config.toml
input = "log_mel"
win_length = 512
encoder_activation = "relu"
decoder_norm_position = "pre"
decoder_mlp_ratio = 4
decoder_bias = "all"
init = "trunc_normal_002"
optimizer = "soap"
lr = 0.0019
eps = 1e-08
adamw_lr_other_params = 0.0023
steps = 6100
Rows from block 2 of the audio encoder of a small encoder-decoder audio transcriber, named by matrix and row number. Rows with one number belong to one channel. Each number is 128 + 32 x the weight over its row's rms, rounded and kept within 0 to 255. All counts start at 0. Numbers have three digits each.
Before each channel's rows are labels from the 100 clips, of 14848, where the channel reaches its highest value: "responds to" is what is common among them. Only what is clearly more common there than usual is listed. The data: short read English sentences (LibriTTS-R). In brackets: how many of the 100, against the usual share in percent.
# convs1: first pointwise conv (encoder.blocks.2.convs.1.weight, 192x192x1), inputs 0-95
# convs3: second pointwise conv (encoder.blocks.2.convs.3.weight, 192x192x1, transposed), outputs 0-95

responds to: the word "you" (47 vs 14.4); the word "was" (25 vs 9.8)
convs1.183:170163184151136105117115133125163168119085102099104132112128107107145093153185110138081046097101100166155191099114143115130186095134090139157099105095137127146131110087125175103111162145127085152158113107161156170129142145073131103111181054173133143122124118170145207108099175112135143109
convs3.183:181144107126135123138084123090140123152083093078083115124148122158125144113090040087066076141170098117099123084176194061100183135150111169181141157087143131082079130178150157118100154135115129173148122141066112138109134107184141182145145100135167136110125188108144153120087158146195108124

responds to: the word "to" (35 vs 14.6)
convs1.124:087152088155138146113138086128176169101165074116139134111132142146148149108141152116117137155101175100113105116118169113114111121100191226091208136130140139135150113148119119097161255150134143144118190113095137108138108083136108102133124074147123130144130119135145162109060143108167118128
convs3.124:121097123141139155095122161123124123131114099125128102092142071115092151157148116118127137098149112148166107115090103122161114151051102154141167118115175153154135107157158148063157079195138158182127093057140120124027167131131106092095107119065063152167176134150135088106111112107122086071

responds to: the word "be" (35 vs 4.5)
convs1.107:113101122137070149154092115153162171060166167138186120137147160146135160168156157004117114089138131121109074179128058124195154097155112141147133144110139095100130112092103122073126118195127066130163158145140147076126093108124135122100141139100137071109110137150142155102133132145189118127
convs3.107:175137075071153114131185165087150155158154151106187118111122136132122122142130092099132186095136175100096149175177059119141103181146110166114151136123138122132139106118124162104180074147126140156108113147095201078162152126087147129163098088164172135096108140135127089087095187132134113109

responds to: the word "she" (33 vs 5.5)
convs1.120:152148116090110085133130123083123108100093150107076092137110112107136163108142120160098132161146158097117127119176146111066144149192122178065128126105107079104189151088123132153091110097127079136160107186159140150181065075138124168085215136095110134117080149160101158163107108178128090070
convs3.120:079073136128130119117130137180153119140171160131127135150198108174097130099130109140108118180084090120112179095108089131108108118137115113174125135096150102069162087150110167097115170180094123108167024137094108118113181131116185088136054147117132151177187132158118128134151096148163102081

responds to: voice: female (85 vs 53.9)
convs1.53:168121144108127141156162158106124168122140104225083144101115105100191068151123089138116098147095100095133097187189188127127119137148099141193054152138115147171169121080211094119118180134102109146092112099220115145117133146090095111128111141138073125135067144100159128125166159106091071090
convs3.53:111094115162091158142104138201150181143142072167109126112108109095092126192094186181167120115129183145113138173145148159131103183118095081058129109107139117100144172170138067118168117084157129148141110130127146137122082170140120102147153125183079158146119083083167108081141140113128153100

responds to: the word "and" (37 vs 10.2)
convs1.44:112228120148134140125092096054117109155112131134116154134146102131106119120062136110123174181095159147118131130171116157139170114147138109141117111149135109107145148072111103103166151114155191077137130166147137171113165152077131139118083124212080124170146203057129128062128146093178123110
convs3.44:180183103082134149147113165137169107131059115186129171174146144092069146156156142103182108157131084115127135147151162129171113183134127155171138106073119150035125107107096120186130102088087121156125148147151080151153102148147129123148116183186089117202146152118127141176105122137106122105

responds to: the word "and" (26 vs 10.2)
convs1.112:151129147139113164138164138152170136123119170105072152144136142127142142135123144124074118143145172148111095148169112165163106126136149099174097129142159103100115165133128108044143000129156099138151095159255138113135173070135060142126079159120117115152160130043128147112141146127087127121
convs3.112:126162100094147149153105071072088110097114085110104145076160057085150096111076164117094058135138154145122114121082081147163093124092158148155137115069168142145129124148130119184125089117135155052156176138106125136150138141175053118130153141175148126106117117074107153158117122105130192122

responds to: the word "of" (64 vs 9.8); the word "the" (59 vs 24.9)
convs1.1:128143118150087179096125116097131163165125111140108151152131106077124216126155092109150132123106136136158124104122080128134136116118070116116130197068179121156155152123164180187158134122160147204118128129151101104124150078118108058089133087169162133086145174135147143115121121159115045129
convs3.1:133166154163099124137110152103057123127137097136139156083123101137102117133146137139114155062141135137137151111080065091154130135120146132090156102110115139185211147175108159136129103139135092149087117111122198099103128169131106107139099134151152114109107078184064154159106089159129111130

responds to: the word "him" (34 vs 3.8)
convs1.5:132121155102121105171150169119120105149146060167132156136169168152108155162099105132101101081169080104159134142142120130152168075129139139071067119092118082186123149115174211151103095166157153102086135119128159136143104192132109174147140126227151171121141096110090126044120211154163118131
convs3.5:142079090101107103108111085095181129112136124103151107144090170133063109146170171141122134133150136111104184102150133081126106126140125139103157048122135111106066141151132139098089103104118122166158159155117142066134128168135040127177109130163185061112097124160100183140133116148109134138

responds to: the word "of" (26 vs 9.8)
convs1.127:171047111064131130128129143088208147111092121137133127159139130124181137104163100117000103125177108148170089132147154139091129093141154132132132124118144102162123129126103114122148107125142139111125134166207058096117110070102067165135155116138068157120192176120142155138081152094136155165
convs3.127:080141135115176149098222098109115069118115164103132096107137123169091077163141089114182128117196117045103097081167116116099114094101128110151155130079134134079111065153088128077088084126070133135127153120094132183150131061163133145126087115105209151133137186074126062085081067129135126099

responds to: the word "is" (31 vs 8.2)
convs1.105:109148112133101111101132130160162116141085075117151116180154072135167080070128162124147140145101126123180099057135068137100189152097121106119110133110123125185149135168119090099162171115117114151155118107135144150125106155142130148101065091096073089138080139140153159157074113149117141145
convs3.105:107099179146125182123137143087133132121110099130139109201103084035138120126106104181123097125166131171117182143174085144107151142111040160160143054117133137118137164093139131168119103159103202115105095120117088094080141133147192131119191121140158166104146143135120205142136144121124175060

responds to: the word "the" (88 vs 24.9); the word "of" (30 vs 9.8)
convs1.136:124082115091137122105130073025157158107146174129102173101193120093141172165154114101102092116112136155090104119147128137118177116104135109091155136099148156141150116146133135139122134235142132116135071156111083118101032144151167154130068138096125108139135138145154168127152146140096097094
convs3.136:092141086122151115130116138130177072149126160130129190073166115142113084147111114093088164152101171132095126087103167118136101148113110208091092157151132116095090141106161150188197141111084125118148000085103144131164163095115089131140119156195143093192102201157134138139145124122138105106

responds to: the word "of" (52 vs 9.8)
convs1.31:165166180120121097133134117152140238125120123121107154119127133054119208163063090151138152151114119202151069167157120059125088061097190121100180085151151134159147134113122098161123143178148089172159129124171091122106087146142160138171082149155144119127158114153151145143146084206169080134
convs3.31:126180084117158138145100091204130141102156152152137105103155180127153100067106131190114108159124176107119151096104134157122135104135162179163140117145167154099084135128160112101192131066120134092179160150186062104113141144175108137116145145156111112121134167113123097151059194148078117157

responds to: the word "to" (34 vs 14.6)
convs1.98:100103118141109105120104147085111204162146103163117137117126171150073147105106143137044161147153068126090101104085139141183120106129163090171085123114109151094107130115141119132168094151141157102140143119171127181152126083130161131119145157123093136088132161124219182104122150117191153108
convs3.98:106155171150140102180116147134126151137126050148092059078063144083133098127157126178165103157140169076152095082161116110138146123108097163119163159142106104124169157117126112196102131141168131096085099067123102099195139209134138110135193082174138120167110105151131100091159111100137143095

responds to: the word "this" (32 vs 3.6)
convs1.22:140092124076118109118047232124082102123044094182118132136108108120160124103120176141193133135159124165176129119152168107118121119111120158151077117147178181119125134119110138162133168081136133155140169116134095163133030175149088132087137141154147152094142132077094107079116126180087101132
convs3.22:123051088172174165149170136144111119147077103167129134165103089117120095060173122136075112076154135138137081102116082110126171146169106160138143108107113121169133124135162157115107100164147072135137093088125122109066138156113144114079128098221175195145179128157175137116148070086120084120

responds to: voice: female (88 vs 53.9)
convs1.58:094156109175137162107180134098106087144162155158120151189157115090103133146107125072081127180164196088133091175104098101147117098127115153157116117159103122091089130112141115135139197133112135119102116088092217166133164078110106095147119163068075104097108130159099159190101107150080154166
convs3.58:138155122047120151165122150177135116136058115095109208137125130125144140123112103075130113125108181109119144052181119115180113119125131118103116113140114108114176107132082082171119069098137114105106183108103130095059127116165142133102090082173111103099076124133103102155061069101116206119

responds to: the word "and" (27 vs 10.2)
convs1.77:099109148109119113046093092100152108120117133158168181177145148112153174124203121172098110127110162129158149096114130186105174144127098132175050127124125177119107180112186083125160093078127088141120125085151125116162198136128105207198078155121141095144075161145076137198140201147170155111
convs3.77:141070135161091081155065172095209130160184126129079089110138154138157125126101148134122101143149134152158141121114102133199133165107142181118152159149112205128109139088105192133118144116114075207140152110084148112141116127191185170168144130136129132138101127156116118086105075110163054092

responds to: the word "was" (27 vs 9.8)
convs1.61:131125105110131160152167133120180192108119150084077120162136160122141140104116166159116127154115169139112175090131120114096104127168165123173155119114141087115102135102085116166151119133092097080144113094128157179163079104141068076094113090188106099117110128177127147089142137165118109109
convs3.61:127163122128055065184143189167106163113162119135141105143196106089112071113066174103189096101074151134148119158136166050139115107084163100124105111128118157136143131162149102089098045134121143103152121142132109140107106065189101205097147149090106101142158131148116140121097148126151162120

responds to: the word "i" (53 vs 18.3)
convs1.147:162126152164091049135176125170145141135181115163115153148127133101166140070187123149149116124098100135076153061107182161149104150150074127121124110139100147172106103127127126151187160131141149163071100125150143156129113116107126149158154179132099147134088147114140115109139156179157110143
convs3.147:091125167127156125107098083150106104114154185153119121178108172088088152132188151059204125195154189156109101077117152092130139150177136194140140171045136138106094077168193136144111176141143108119132144127109159202069143139157102113098128072136115151162131130164173154150146121116098124115

responds to: the word "to" (45 vs 14.6)
convs1.158:092136136147143152141117129150173143162146178099153126138164138133137152135095131174073106153159139158184075076115141123154133122222171177130156123132128116122119151106141094076138101108142140133097158065114189133137116113118156117121144090127091097118137162193099117150153215095137138143
convs3.158:095128150124108148177169130103124160149107197119107143137146137055150118098108147117140212146078156127047146128140140130156091221151167132147162106129096095180060181131066158079144210132106128211112120100142136181088114084145086090149158134129077123149108036122121125164132140125121119116

responds to: the word "of" (25 vs 9.8)
convs1.145:128095173130137154096128057175153186105088097064073114134117115175188178110162152156033113090147116145156112091172138094114130107102141126120080130082135069110136115088154145120113104136117128114110104093100097185098091083150123074127158149128191074119138142181131128145128116159125130097
convs3.145:173175165148112145129164135102116180120118177176140177082129138181187102096093173205110072091110156104154147194095148158118143147143160131124155153141071124090097158136181111147122199070141098148093151155115079112123105138100088145122146094150111143067138081160118127148131136124171085099

responds to: voice: male (78 vs 46.1)
convs1.186:078111131132152187093115148133130104105128127144068179159121061106128174120115095080146150202131093103155157095164117090086157110100084117153127083072102158140074169149099140113142137052136152181126138197152133160117089096106142102130126180105195102127145182151160108085099035076171102116
convs3.186:103104102137109160043107120123200084100141098149174104079124150090110073096111087194104116100145165162137082114108080050077153107187108100148162157118122121155113141084136128110130159114139119110122155078130090101128080150078172153119053107124118033134148148102111087146135107134142139161

responds to: the word "must" (27 vs 1.5)
convs1.174:145121119162151157075102143136108129135128115102126098105061120067124112201119104123138127134119110155154187071143119180156153053107110151094142111155111119131169084108103153148104146128160124134121158141128141125129144111173128137124131132130116165095191102135114096061112060161138131155
convs3.174:135160136131073145132087163106123164152111172120139175143115131157088147074116131162097121129096108168090179103160083095124130116088098104124140131110164097135169125119136077186123133171144158086119111130209145146158168195181083086059170137142107129106121069125100163077098176168149144107

responds to: the word "was" (28 vs 9.8)
convs1.41:092097168118144150067101124108229151090113165135052129052123126154095155111123136161133165136119099206126175135140133133127179131154117113181121107123199065170079098146114076110138181146182163167113159127133129118110168167099190094124141130148102133108131137178125090084147163178113145123
convs3.41:130097161105141121129083131102172112136117108190075106110132109108155147165173125184093080114153183142153149148098092115184146146107115149176105096149083150140161182093094171237121089189170135127133117138109148093137080101102123129111152162129128098145138103068136164136133078102190112155

responds to: the word "the" (50 vs 24.9)
convs1.10:088156107140130146140166088081025071111135177121128141114146068120111141139158088145142133148109086183143116156134190094164144117057112108105094135114154131119144149133100152095137000178138132140058126104113134133102146156104188188140084152151109122131124156102119127089134137112128131151
convs3.10:143141107128113133193147101127107118099090175174155166121105202081113132090097100138107101154122102147101152094136081122094122141122125099146178126164088126129122114078107138130121142144083141114168085098123185148084145133083188077115183171101141160101109096084195140089136090092086140116

responds to: voice: female (89 vs 53.9)
convs1.166:161132121093152112153192100160116130115108131094116106112114098155123163095144177114119155115132122125129061144124193105155123126124095113099078145026136103170098173153106153096103188145141097139141129127125161111142118149145118114128131150092154106124126132146087109074074136168106172163
convs3.166:180121031173123093095136172131140142108104134113096125039139198104131100120103119202186129133111138073141125088127128184109161192116168142111107183126102128116118174123173146117072115149121129115061140121148150110140068084153129115122114106155162129101130147139112162148117165144100100089

responds to: the word "was" (45 vs 9.8)
convs1.162:118126103047111104050166144157151105111111151113154121080140150123108121157152108162128090111153190090107152150161112129163138135103111107109115188126118167155153132149119063098151079116139113124193141142130160082130092183088179149145105112077124146108140099086085126181104125138093107145
convs3.162:107132088175102137150146153108126142103119135136083088114193140099114134130105147167117180151124110150064079161052169098129077097175168134112171099113181089135168159169153162118181172131124126096121104128107111134203178071147098115132086107156088201117162118141204123162158162102116106116

responds to: the word "she" (41 vs 5.5)
convs1.140:152133126137161127143115088136169130099131139102172073151160109083137191134154152172173101121116126215108133130160126153149130157101064121081091148129144139221157125122119141146151077109094156134124130149088095152111131108156209129145102082098136215129099178087090134134099147134141142099
convs3.140:122133129101149088121086124149129159124086111148118109117158143112125136098145085154116129119097080124138168139103117148096083090145131132141152145132096092177098130189135054120065128112142105118162079110147116092111082153105135082115177148126181125073114118126085049089067190163134149159

responds to: the word "my" (25 vs 4.1)
convs1.78:105169164127128091085136082117119123126192189096135101095126087121141098127106131178107124128095123016076156132142132158132110128130078115142201176170187154191170128140122173061154162121116115147090063168133156123090083135120142093176143146178151139154144151160093072125165095067101157146
convs3.78:139087096103098086122168112149119126094091140081099110081179146113087141133143155130118128074142124087129096092151124178163098102125110084132172098198113129092073113143100027090146184120191144147074167103170119110143117128174059082129128146140085116148141172091123112126103092094063154116

responds to: voice: female (84 vs 53.9)
convs1.42:106057061144152121128087099148155126124111099127083143144109114093118139089117116111108094114160168170084161098131094125128110155161133127172085110097102082132134129124094124137119118055136189138080085146081159103119095164097064162127113125089138106153123123190135215075143124153152126105
convs3.42:163065139173167158150091063114209129162131104112120128114141125124157083118058118131124154188109118130155132158113110118125162132187244232126129123149154127145125146123152159119147145160135153104115133190153125133074092098094136127130115105165180104084184140091096150127142181166140171137

responds to: the word "no" (44 vs 3.2)
convs1.110:166148100102107103164156135163138131166126087075149068145180129104109084137161121160213163134111151077154138151180110112075140174172183140099159156107111168127160085160117101062059062134132113072108121188149169118185099158130140070136130137103146079138082136113093118101138142155106104108
convs3.110:162139076126087082106151134109118151147134152153136153123078143087100161103090144114146184089121085137118115100070097109111166096132154084089195151109053082184165107118107079105099175147108150169078122141136124142097144161123129088102110117113205126129247052171117094080148132156184125087

responds to: the word "was" (51 vs 9.8)
convs1.4:131140097163137071123173086153127194103146126150118138127154152134179170104137122158169090124107108143187130122162083105112173141140153134094106154108174168150117095155200130141142089152155188116091142188147136114105157119142165149170101103147136124138116090119105168142149169155177129170
convs3.4:107112110161067074113103143141204141052085169084119183163091120125093162048113131108122170135160086082124113118114111125144146147074112112164102081159106049141116142134137142097159178083207126150164123150134126128120113119160116150134111143112092102152108141163119141152085104100151135163

responds to: the word "you" (68 vs 14.4)
convs1.24:132142102111115162158151148041174176154083129146145114137138155117134088189169107153153146083133111143195141119073110096172107172163120136137121162080087164100094155112137132143122128111113106131156158136134160155081141103114128094175167151255099130151188178135132112096122161156100125132
convs3.24:119095105104132118149079094154131103151165156163094111151192182122065142121186114111139161118086123115127116142124095108135133087123077143106171130186132122101120169108125128070119133118131099061110114079133111115078125113128187084081107156099098146149111181107095167110069138107089157117

responds to: the word "you" (34 vs 14.4); the word "was" (25 vs 9.8)
convs1.161:125139102112057129129143118119094140155121124132070149158085198117166130095141064112133168117168106100133087152150089120173183136158117116123153086147078120130131171140113101182147124092155188172083098159133156106078074111145117126127135112128191121121113073140068108101126155088161130179
convs3.161:126151096127090095173171107149120139120170073094182099152053162169111174100080107085106060071107084128076118091146175105113161114111093145115129159080144141102148149104143103157084096052177105090152141062135084126152119102122174117112167137100118064162149083105112105124121179132163150111

responds to: the word "of" (39 vs 9.8)
convs1.47:092144148134127088182146145145170168067104139121105168098113152117087150176114091088136151150091114185119141116070143061168112156140127087083113125104138103105102130136139123118117154155131129146119126038168133144140073056113160201153122177119137123172121116085153143139163159151178069102
convs3.47:107117120113079125130165093110068142116126134121105103198138147090154163185153144114146119156082117082125132141123124139135128129167156083170114135121169148129146139128181151134121136117140112146110128121179105144146113105090107119109158078145107164152156148183159106146147172151118086228

responds to: voice: male (72 vs 46.1)
convs1.187:152155184136108109118193123128104127126154130147136152112114137151146108135148102168132112162126122117103123130178151106190075135111151089156097104096105134154113153119167118049149085123123115145122115155073085140147065153145193127189098087127153103150139125147126121151127071077088110110
convs3.187:135153127135068127117104118104129081192179087085107177127111144104168158126135105087138167006136187091162210102155140107103095093108129120144134111126150136137124114143118119132122131109073158069097059144102126140171126038107152108144173097160133125145117158113113203141104098135164154176

responds to: voice: female (84 vs 53.9)
convs1.114:067058109120084121162132196100074128127152128152087116115129174115157149107144128103171080126102131153137163105101140170060136113152131150109112114138110098135141134141159107196129078107143098125130091124092119161109158151130168097115137079150104134182098110145101112114144149122123176094
convs3.114:195148201122126127184206149112136155149103190095148170166142124151149066137153175129125161134124161142095124096143153154155223144167129094128121129129125156127123118126133176123143149177147114133167134141183213174150163187086121117123155120083099132124147125190127145137093166163170111158

responds to: the word "was" (53 vs 9.8)
convs1.178:124140093161118115133094127166129093171140159192122096151111134117079143228150127095108128085096126158193168160089121095090126118183143140135134164129098123112163130160142159052112128130170056168155101136205125143096144118127129132117131150118154138124087176111174079134140115136122115122
convs3.178:112160157105189112105172117179185113138090114134174123153099154128136063192166165163119119157162145170149181108056085171168151115109104134151112076125125146154101143172074115109146103172136226114094121107102164108092113133136133096175119185121161128072118149077127195097172139172088141114

responds to: the word "never" (27 vs 1.2)
convs1.146:108146134101123091138090145182177138145098121100124105113120125079153124127134162181126158123143142116091167110179118122208095167155109100189076096112050122057158125135150111139176140044174137119157152155171171123170133115082086091132136161136111099126188133181154096126063144078111100134
convs3.146:143201121096118101192151084138091199138119140076130125105193138084135090145152064094135109108201148158145150143187213105182114170162143143175112140115142133166137138145116147110096125124185135119126100166131088101186142152192107140131157117081109108140129084120145148178105174111098127126

responds to: the word "my" (35 vs 4.1)
convs1.96:133162155100118105092149147151113103135130139130129082146157094148120105096140110125145128169157177141097129139120129180117085110148117055088148144150071137189155148110149137129191128136119111162096150114131092187088133118139206131093166197163089135139127091140145106135086127170151118150
convs3.96:144219127147115126130151125149133111117132097125138115076128150122134138181096132117150124145135141132146102097098094111129102136093149146136151058121116123156190161135134162085170175117144106084154138106150206064089128192131121185100116079114169135114193125137121174136169106150176126128

responds to: the word "was" (29 vs 9.8)
convs1.117:112132149110081126145124118146100077091115170138140091114102132137083123098125169073167118093128116095105130181191131082095097083123126116102172128124085158109150096125179179154103137153153144191143090144057118143129057111150117165091141084118117137153101139133053085136115108179114064069
convs3.117:071135067098142118073160099121096112146142128128127188158095130152142152181162113188116103135106109197134173149120154109153141129166099143134180190073123173101129101111135089040142166120147084102133141119183075161144163057129064143092115155128137123108121151084165106076175077108107100079

responds to: the word "to" (35 vs 14.6)
convs1.71:148138109140133154108135147121171114121133116164108192151166067087089129157055161186095130160116102127166098139114111111112153148157112130174098176163054129145084135119095108157108116154143146072146129157078150125167113183129069095109109157124143114191175105163128132100183101179128179117
convs3.71:188124148109128113101108151196107159097173051136173110080104142159114200082148110111146146072171142117135185159121118132113096116085178023119174148156116142122108121143109109176105124153117159109098136149105122153154106187169150119178107139119132114140157115074147156137130155126138068184

responds to: the word "a" (30 vs 12.1)
convs1.137:109110147140164093115154126068047069113183125137181086124172157114164104148099142094192124117090109114168131114097089150117119150153138182096088109114135209124173091163124101181116203141184215085110122124021159149114153142140117170143127089073092166106134147172105122127133154132127131176
convs3.137:140168079134097084138189123109101190117118120138145125086155175086111128114106110117119171159123075109140127118172065139195125177130154147134143162147217092255119133126109169160142116130128072140162115092166105178128106115092129117109060106137109148123093179123117106144108084158108163109