From a checkpoint of a small encoder-decoder audio transcriber.
Model: 9.45M parameters, log mel input, encoder arch quartznet, encoder activation relu, encoder widths [192, 192, 192], decoder layers 8, decoder norm layernorm_no_bias.
Training: soap at rate 0.0019, batches of 512.
Data: 26041 training examples, 119.9 epochs.
Rows from block 2 of the audio encoder of a small encoder-decoder audio transcriber, named by matrix and row number. Rows with one number belong to one channel. Each number is 500 + 25 x the weight over its row's rms, rounded and kept within 0 to 999. All counts start at 0. Numbers have three digits each.
After each channel's rows are labels from the 100 clips, of 14848, where the channel reaches its highest value: "strongest on" is what is common among them. Only what is clearly more common there than usual is listed. The data: short read English sentences (LibriTTS-R). In brackets: how many of the 100.
# convs1: first pointwise conv (encoder.blocks.2.convs.1.weight, 192x192x1), inputs 0-95
# convs3: second pointwise conv (encoder.blocks.2.convs.3.weight, 192x192x1, transposed), outputs 0-95

convs1.66:512453491459514498492488439503498449516510489474505488474482505519480513517480490499509471516478489476526494511502494512532520577478493481474476528527529518486498552504476493508482447496471494484494480495532515477506505470513496530472482550491497530452489503492476513479495547510518507468
convs3.66:516480517468496488543488514562467471517506483453473503458522484480507537503534487512481491527502491474494491454511487509472454468515495535509515472490538485535514517526460517490479413468526449473472504479489516492504496509491501489458510465459490486500502481486447478478493473497527510491
strongest on: the word "to" (44)

convs1.122:481515502495526500508492506526463499469504514525515513482503495532476513515532468539557507477473477502484507518546480475502486506497507577485525533491500469461484515463497477464514514458514508511494507523435468465455483478494527511532473497488488474497473526506532468500471483545506483498
convs3.122:478485464504459473488449539483511465508505502479519518488431548491531477525491521501467542478498522461490466480516503516475481519530533464469515531519491524514507500484510458506551475493526460478455490470489529524493485484515491521512525495479505466510496452462541510506491513513506540472
strongest on: the word "the" (53)

convs1.20:438515518495504474504491476505506510457498505514476503511540472491515529510494540512529440524508493523516547498474524522524451480518509481524519480476536521509518489487501498504456458517443505551531496518511482505476516504540513488534498516485507529499530514494486484470519580479500498541
convs3.20:505530538533516453458507495513491509561477493489517466525458489524477509483512482505475516482482446562499505499484507471467493497488527525478437531518488509469463499518497489476499492481501495471509476492487479495491488497514500480483505536518511516487493520490477488441470526478490500481
strongest on: voice: male (72)

convs1.116:503521503525478496454517479469458477477522481436509492557523527476455496494483521521526487466498539507553477486504522522503500473472491526518465513487488531502509462504555530478450564524527494448506473509463509531520486505503467471518512532483514465523474511496497522506518461530506521483
convs3.116:516483512474519542501487512490542477500496513489492495522515530525537544472469522480529506466458493538499522482468468520476477499525465519522505463486485495498538540516534489519494548481468528563461542492472489487515532506517480582507468517524485482501508530523543535487518512496532495528
strongest on: the word "was" (28)

convs1.56:514541480516512524489463540495551464512457549518492513479501515521492545506542448513519497488518474508455525490504502491492520529513488486487497511449538504517542494463465498500493483546492464518483472515486458503516441520472491528477508475530455487484513484502492481477492511524507482495
convs3.56:466511503518472498504499505518515467506460518485492508506469470468496507549512484508456487489492476524530487485500447505511535550473523468495499502501482503471477479479541519521511542572520439481519498502504480472480469520483484442501514467465452489541484532538538531496494502474506494479
strongest on: the word "the" (86); the word "of" (25)

convs1.94:482480544514514470471506513495477527477511496484451483504497534488476471485542482496546554510494441545493484499497501490523502521491497479503508536522458521551511534508487493492475502484509513472473487481472489514476509513456499514466484482543475536494514546478493507521528492523517488523
convs3.94:540478480503498512456488516513510527511493453436541474546518477514493522487488506484512538494487485499494518522492458517461489479490548469499474463511504505537512493481513478498488497526477517460490490536484525519491512517501487464490502527537529520475464482553538510500490495488499492557
strongest on: voice: male (72); the word "was" (30)

convs1.176:493541479519502469509534495477536450530480501474536489525493504495517534507464517457524482496488513474480506502491512486506520483467516523486482531520530506482482482490514475533493484470527473536495493506472531543506559567475501534479520456468477454487502500538470476506508467503521495516
convs3.176:485523510497523507491475502508491486518499483518482508519480470528501484523484493503470520481504524522523539474502483523515518498514507518504466477516471498481472518532497536548518542491489482520511534466457524539577471487552479474527541478543473461558515522516489495460496512511521501459
strongest on: voice: female (82)

convs1.138:494532477508466518525531524500526508475508497511480481552503498522517503467495477468472473550509553460511488484487467477505522487525491489517512509498509543470470472507564464472495502466504465500484510493508525490585483508509490489492488485505494501480516534497503483473488552524481540465
convs3.138:480493503504510504514476441472467449503588506502447470512511469442499491503479480478496506463491513489517510492520526473532511535475463491513479543505555517505498499489530475516546508481477496465471509495473488488499495476499520507469480495508549486481509522466514483509511475470542482498
strongest on: voice: female (82); the word "was" (42); the word "it" (31); the word "is" (29)

convs1.113:478507477509530497531522530497481573542492472542519458493494532473471508515499504513520507496514493476472488467480525489546473516475529504492489480516545476502485506507511499484463527523490510514465467452444509484495484483487504465501497495477497509500487475470447531465500517479502495528
convs3.113:510477540511490496485505519514486483524562463471505524491486528521553445495499517520496489492458514455495486513531523483562498513517478499515499484464497517513497538495485523504520493533495495495476507527507486567471507494526530538516476508486476464526508526560486453497540496546530502489
strongest on: voice: female (82)

convs1.81:501481437517525499501487541498469487509513495491457490535540478504534532475514477456501479498501471512541539542485498472493523495481473555516530478455524520503510487488475470472467514498513499525520473532491502495553469519492492477535494564499534544474508501527517495501498502501503524465
convs3.81:459500494513449480525520532487481498471475522545505469504521478505520472511542516491541522526468544494493494523508498526504508470475467492517493516480514464507508513496524476510505505490487511516466478546535498521530506519533514438461531571537493476535475497479516511490475493518502491491
strongest on: voice: female (82)

convs1.59:469493503510489494515499496466480525460527480480499494481507580496491509487496552506523458439491460516457496511492494503486540507501460477484493518499511543481516557492506503497523515484522557496499520491522511506555483455479509480492521525482501509523523503484480522492501464506540467529
convs3.59:516515503504522522568511519487464472465507493546494502457510475525543507448511505506424487508479517461513490515495440517510493523476474434489486440520507481501480518503505500449491474461487483492482475488504496468517480495513507500488503494494513470492466497467509506478481503473516526502
strongest on: voice: male (75)

convs1.104:510527469560509525481502512519513499537489546521494523515473513518484538504464470487472493489510498513504475521451468501500512468541527432459496485495503527525475541509484500475515497480551523476486513497502514491511490492487505502432472502491531500516515490505480548482458495533484474525
convs3.104:495490492505517508479509481496511513490489488493533480497510482540514517456483547519487488494510491553505521485535510511510480498503482544486505504549470482471505509490502525480499526496475500505499503529461505534480485547542486513512476528527516463482477499478527583489531505474449486532
strongest on: the word "the" (62)

convs1.163:482506512519476501505495535528442481529580500510540500499498534498550523493544494523535504498474485514467499485481509505498521448507459521503539543460526530530508479507495486475543550527497451497506571491509485489506495472503539516504482491471474471477532522477498473476482507528488483479
convs3.163:490461500535533538582487531514448514489515494462499514459541499504496462504499481522519505489465503480515522545475483474494509502490509503501482484493510543509516481451498472535510473518519470493537543525530459513511492493519516478466510513507510483529518487545482506500515500476513494474
strongest on: the word "was" (84); voice: male (71)

convs1.144:515478448507502490483445494536459506466460507524524537483520526531502507476495502504474511532466510584538481522483525526528536469505509448502496474514548491479471486502494480521482515492478484527483537466512486514509485547490513485487513501469546516503503469484509523513529491506496513494
convs3.144:517493473504557468464509493550542529536485493475481522554516469478506517509478505453480534489500522488494512480503485460529467521489518471485512448497496486473488495536493534518497491448477483513543473454517529507499480523531497509523489519512472486510511499503499480543455477477473452463
strongest on: the word "was" (36)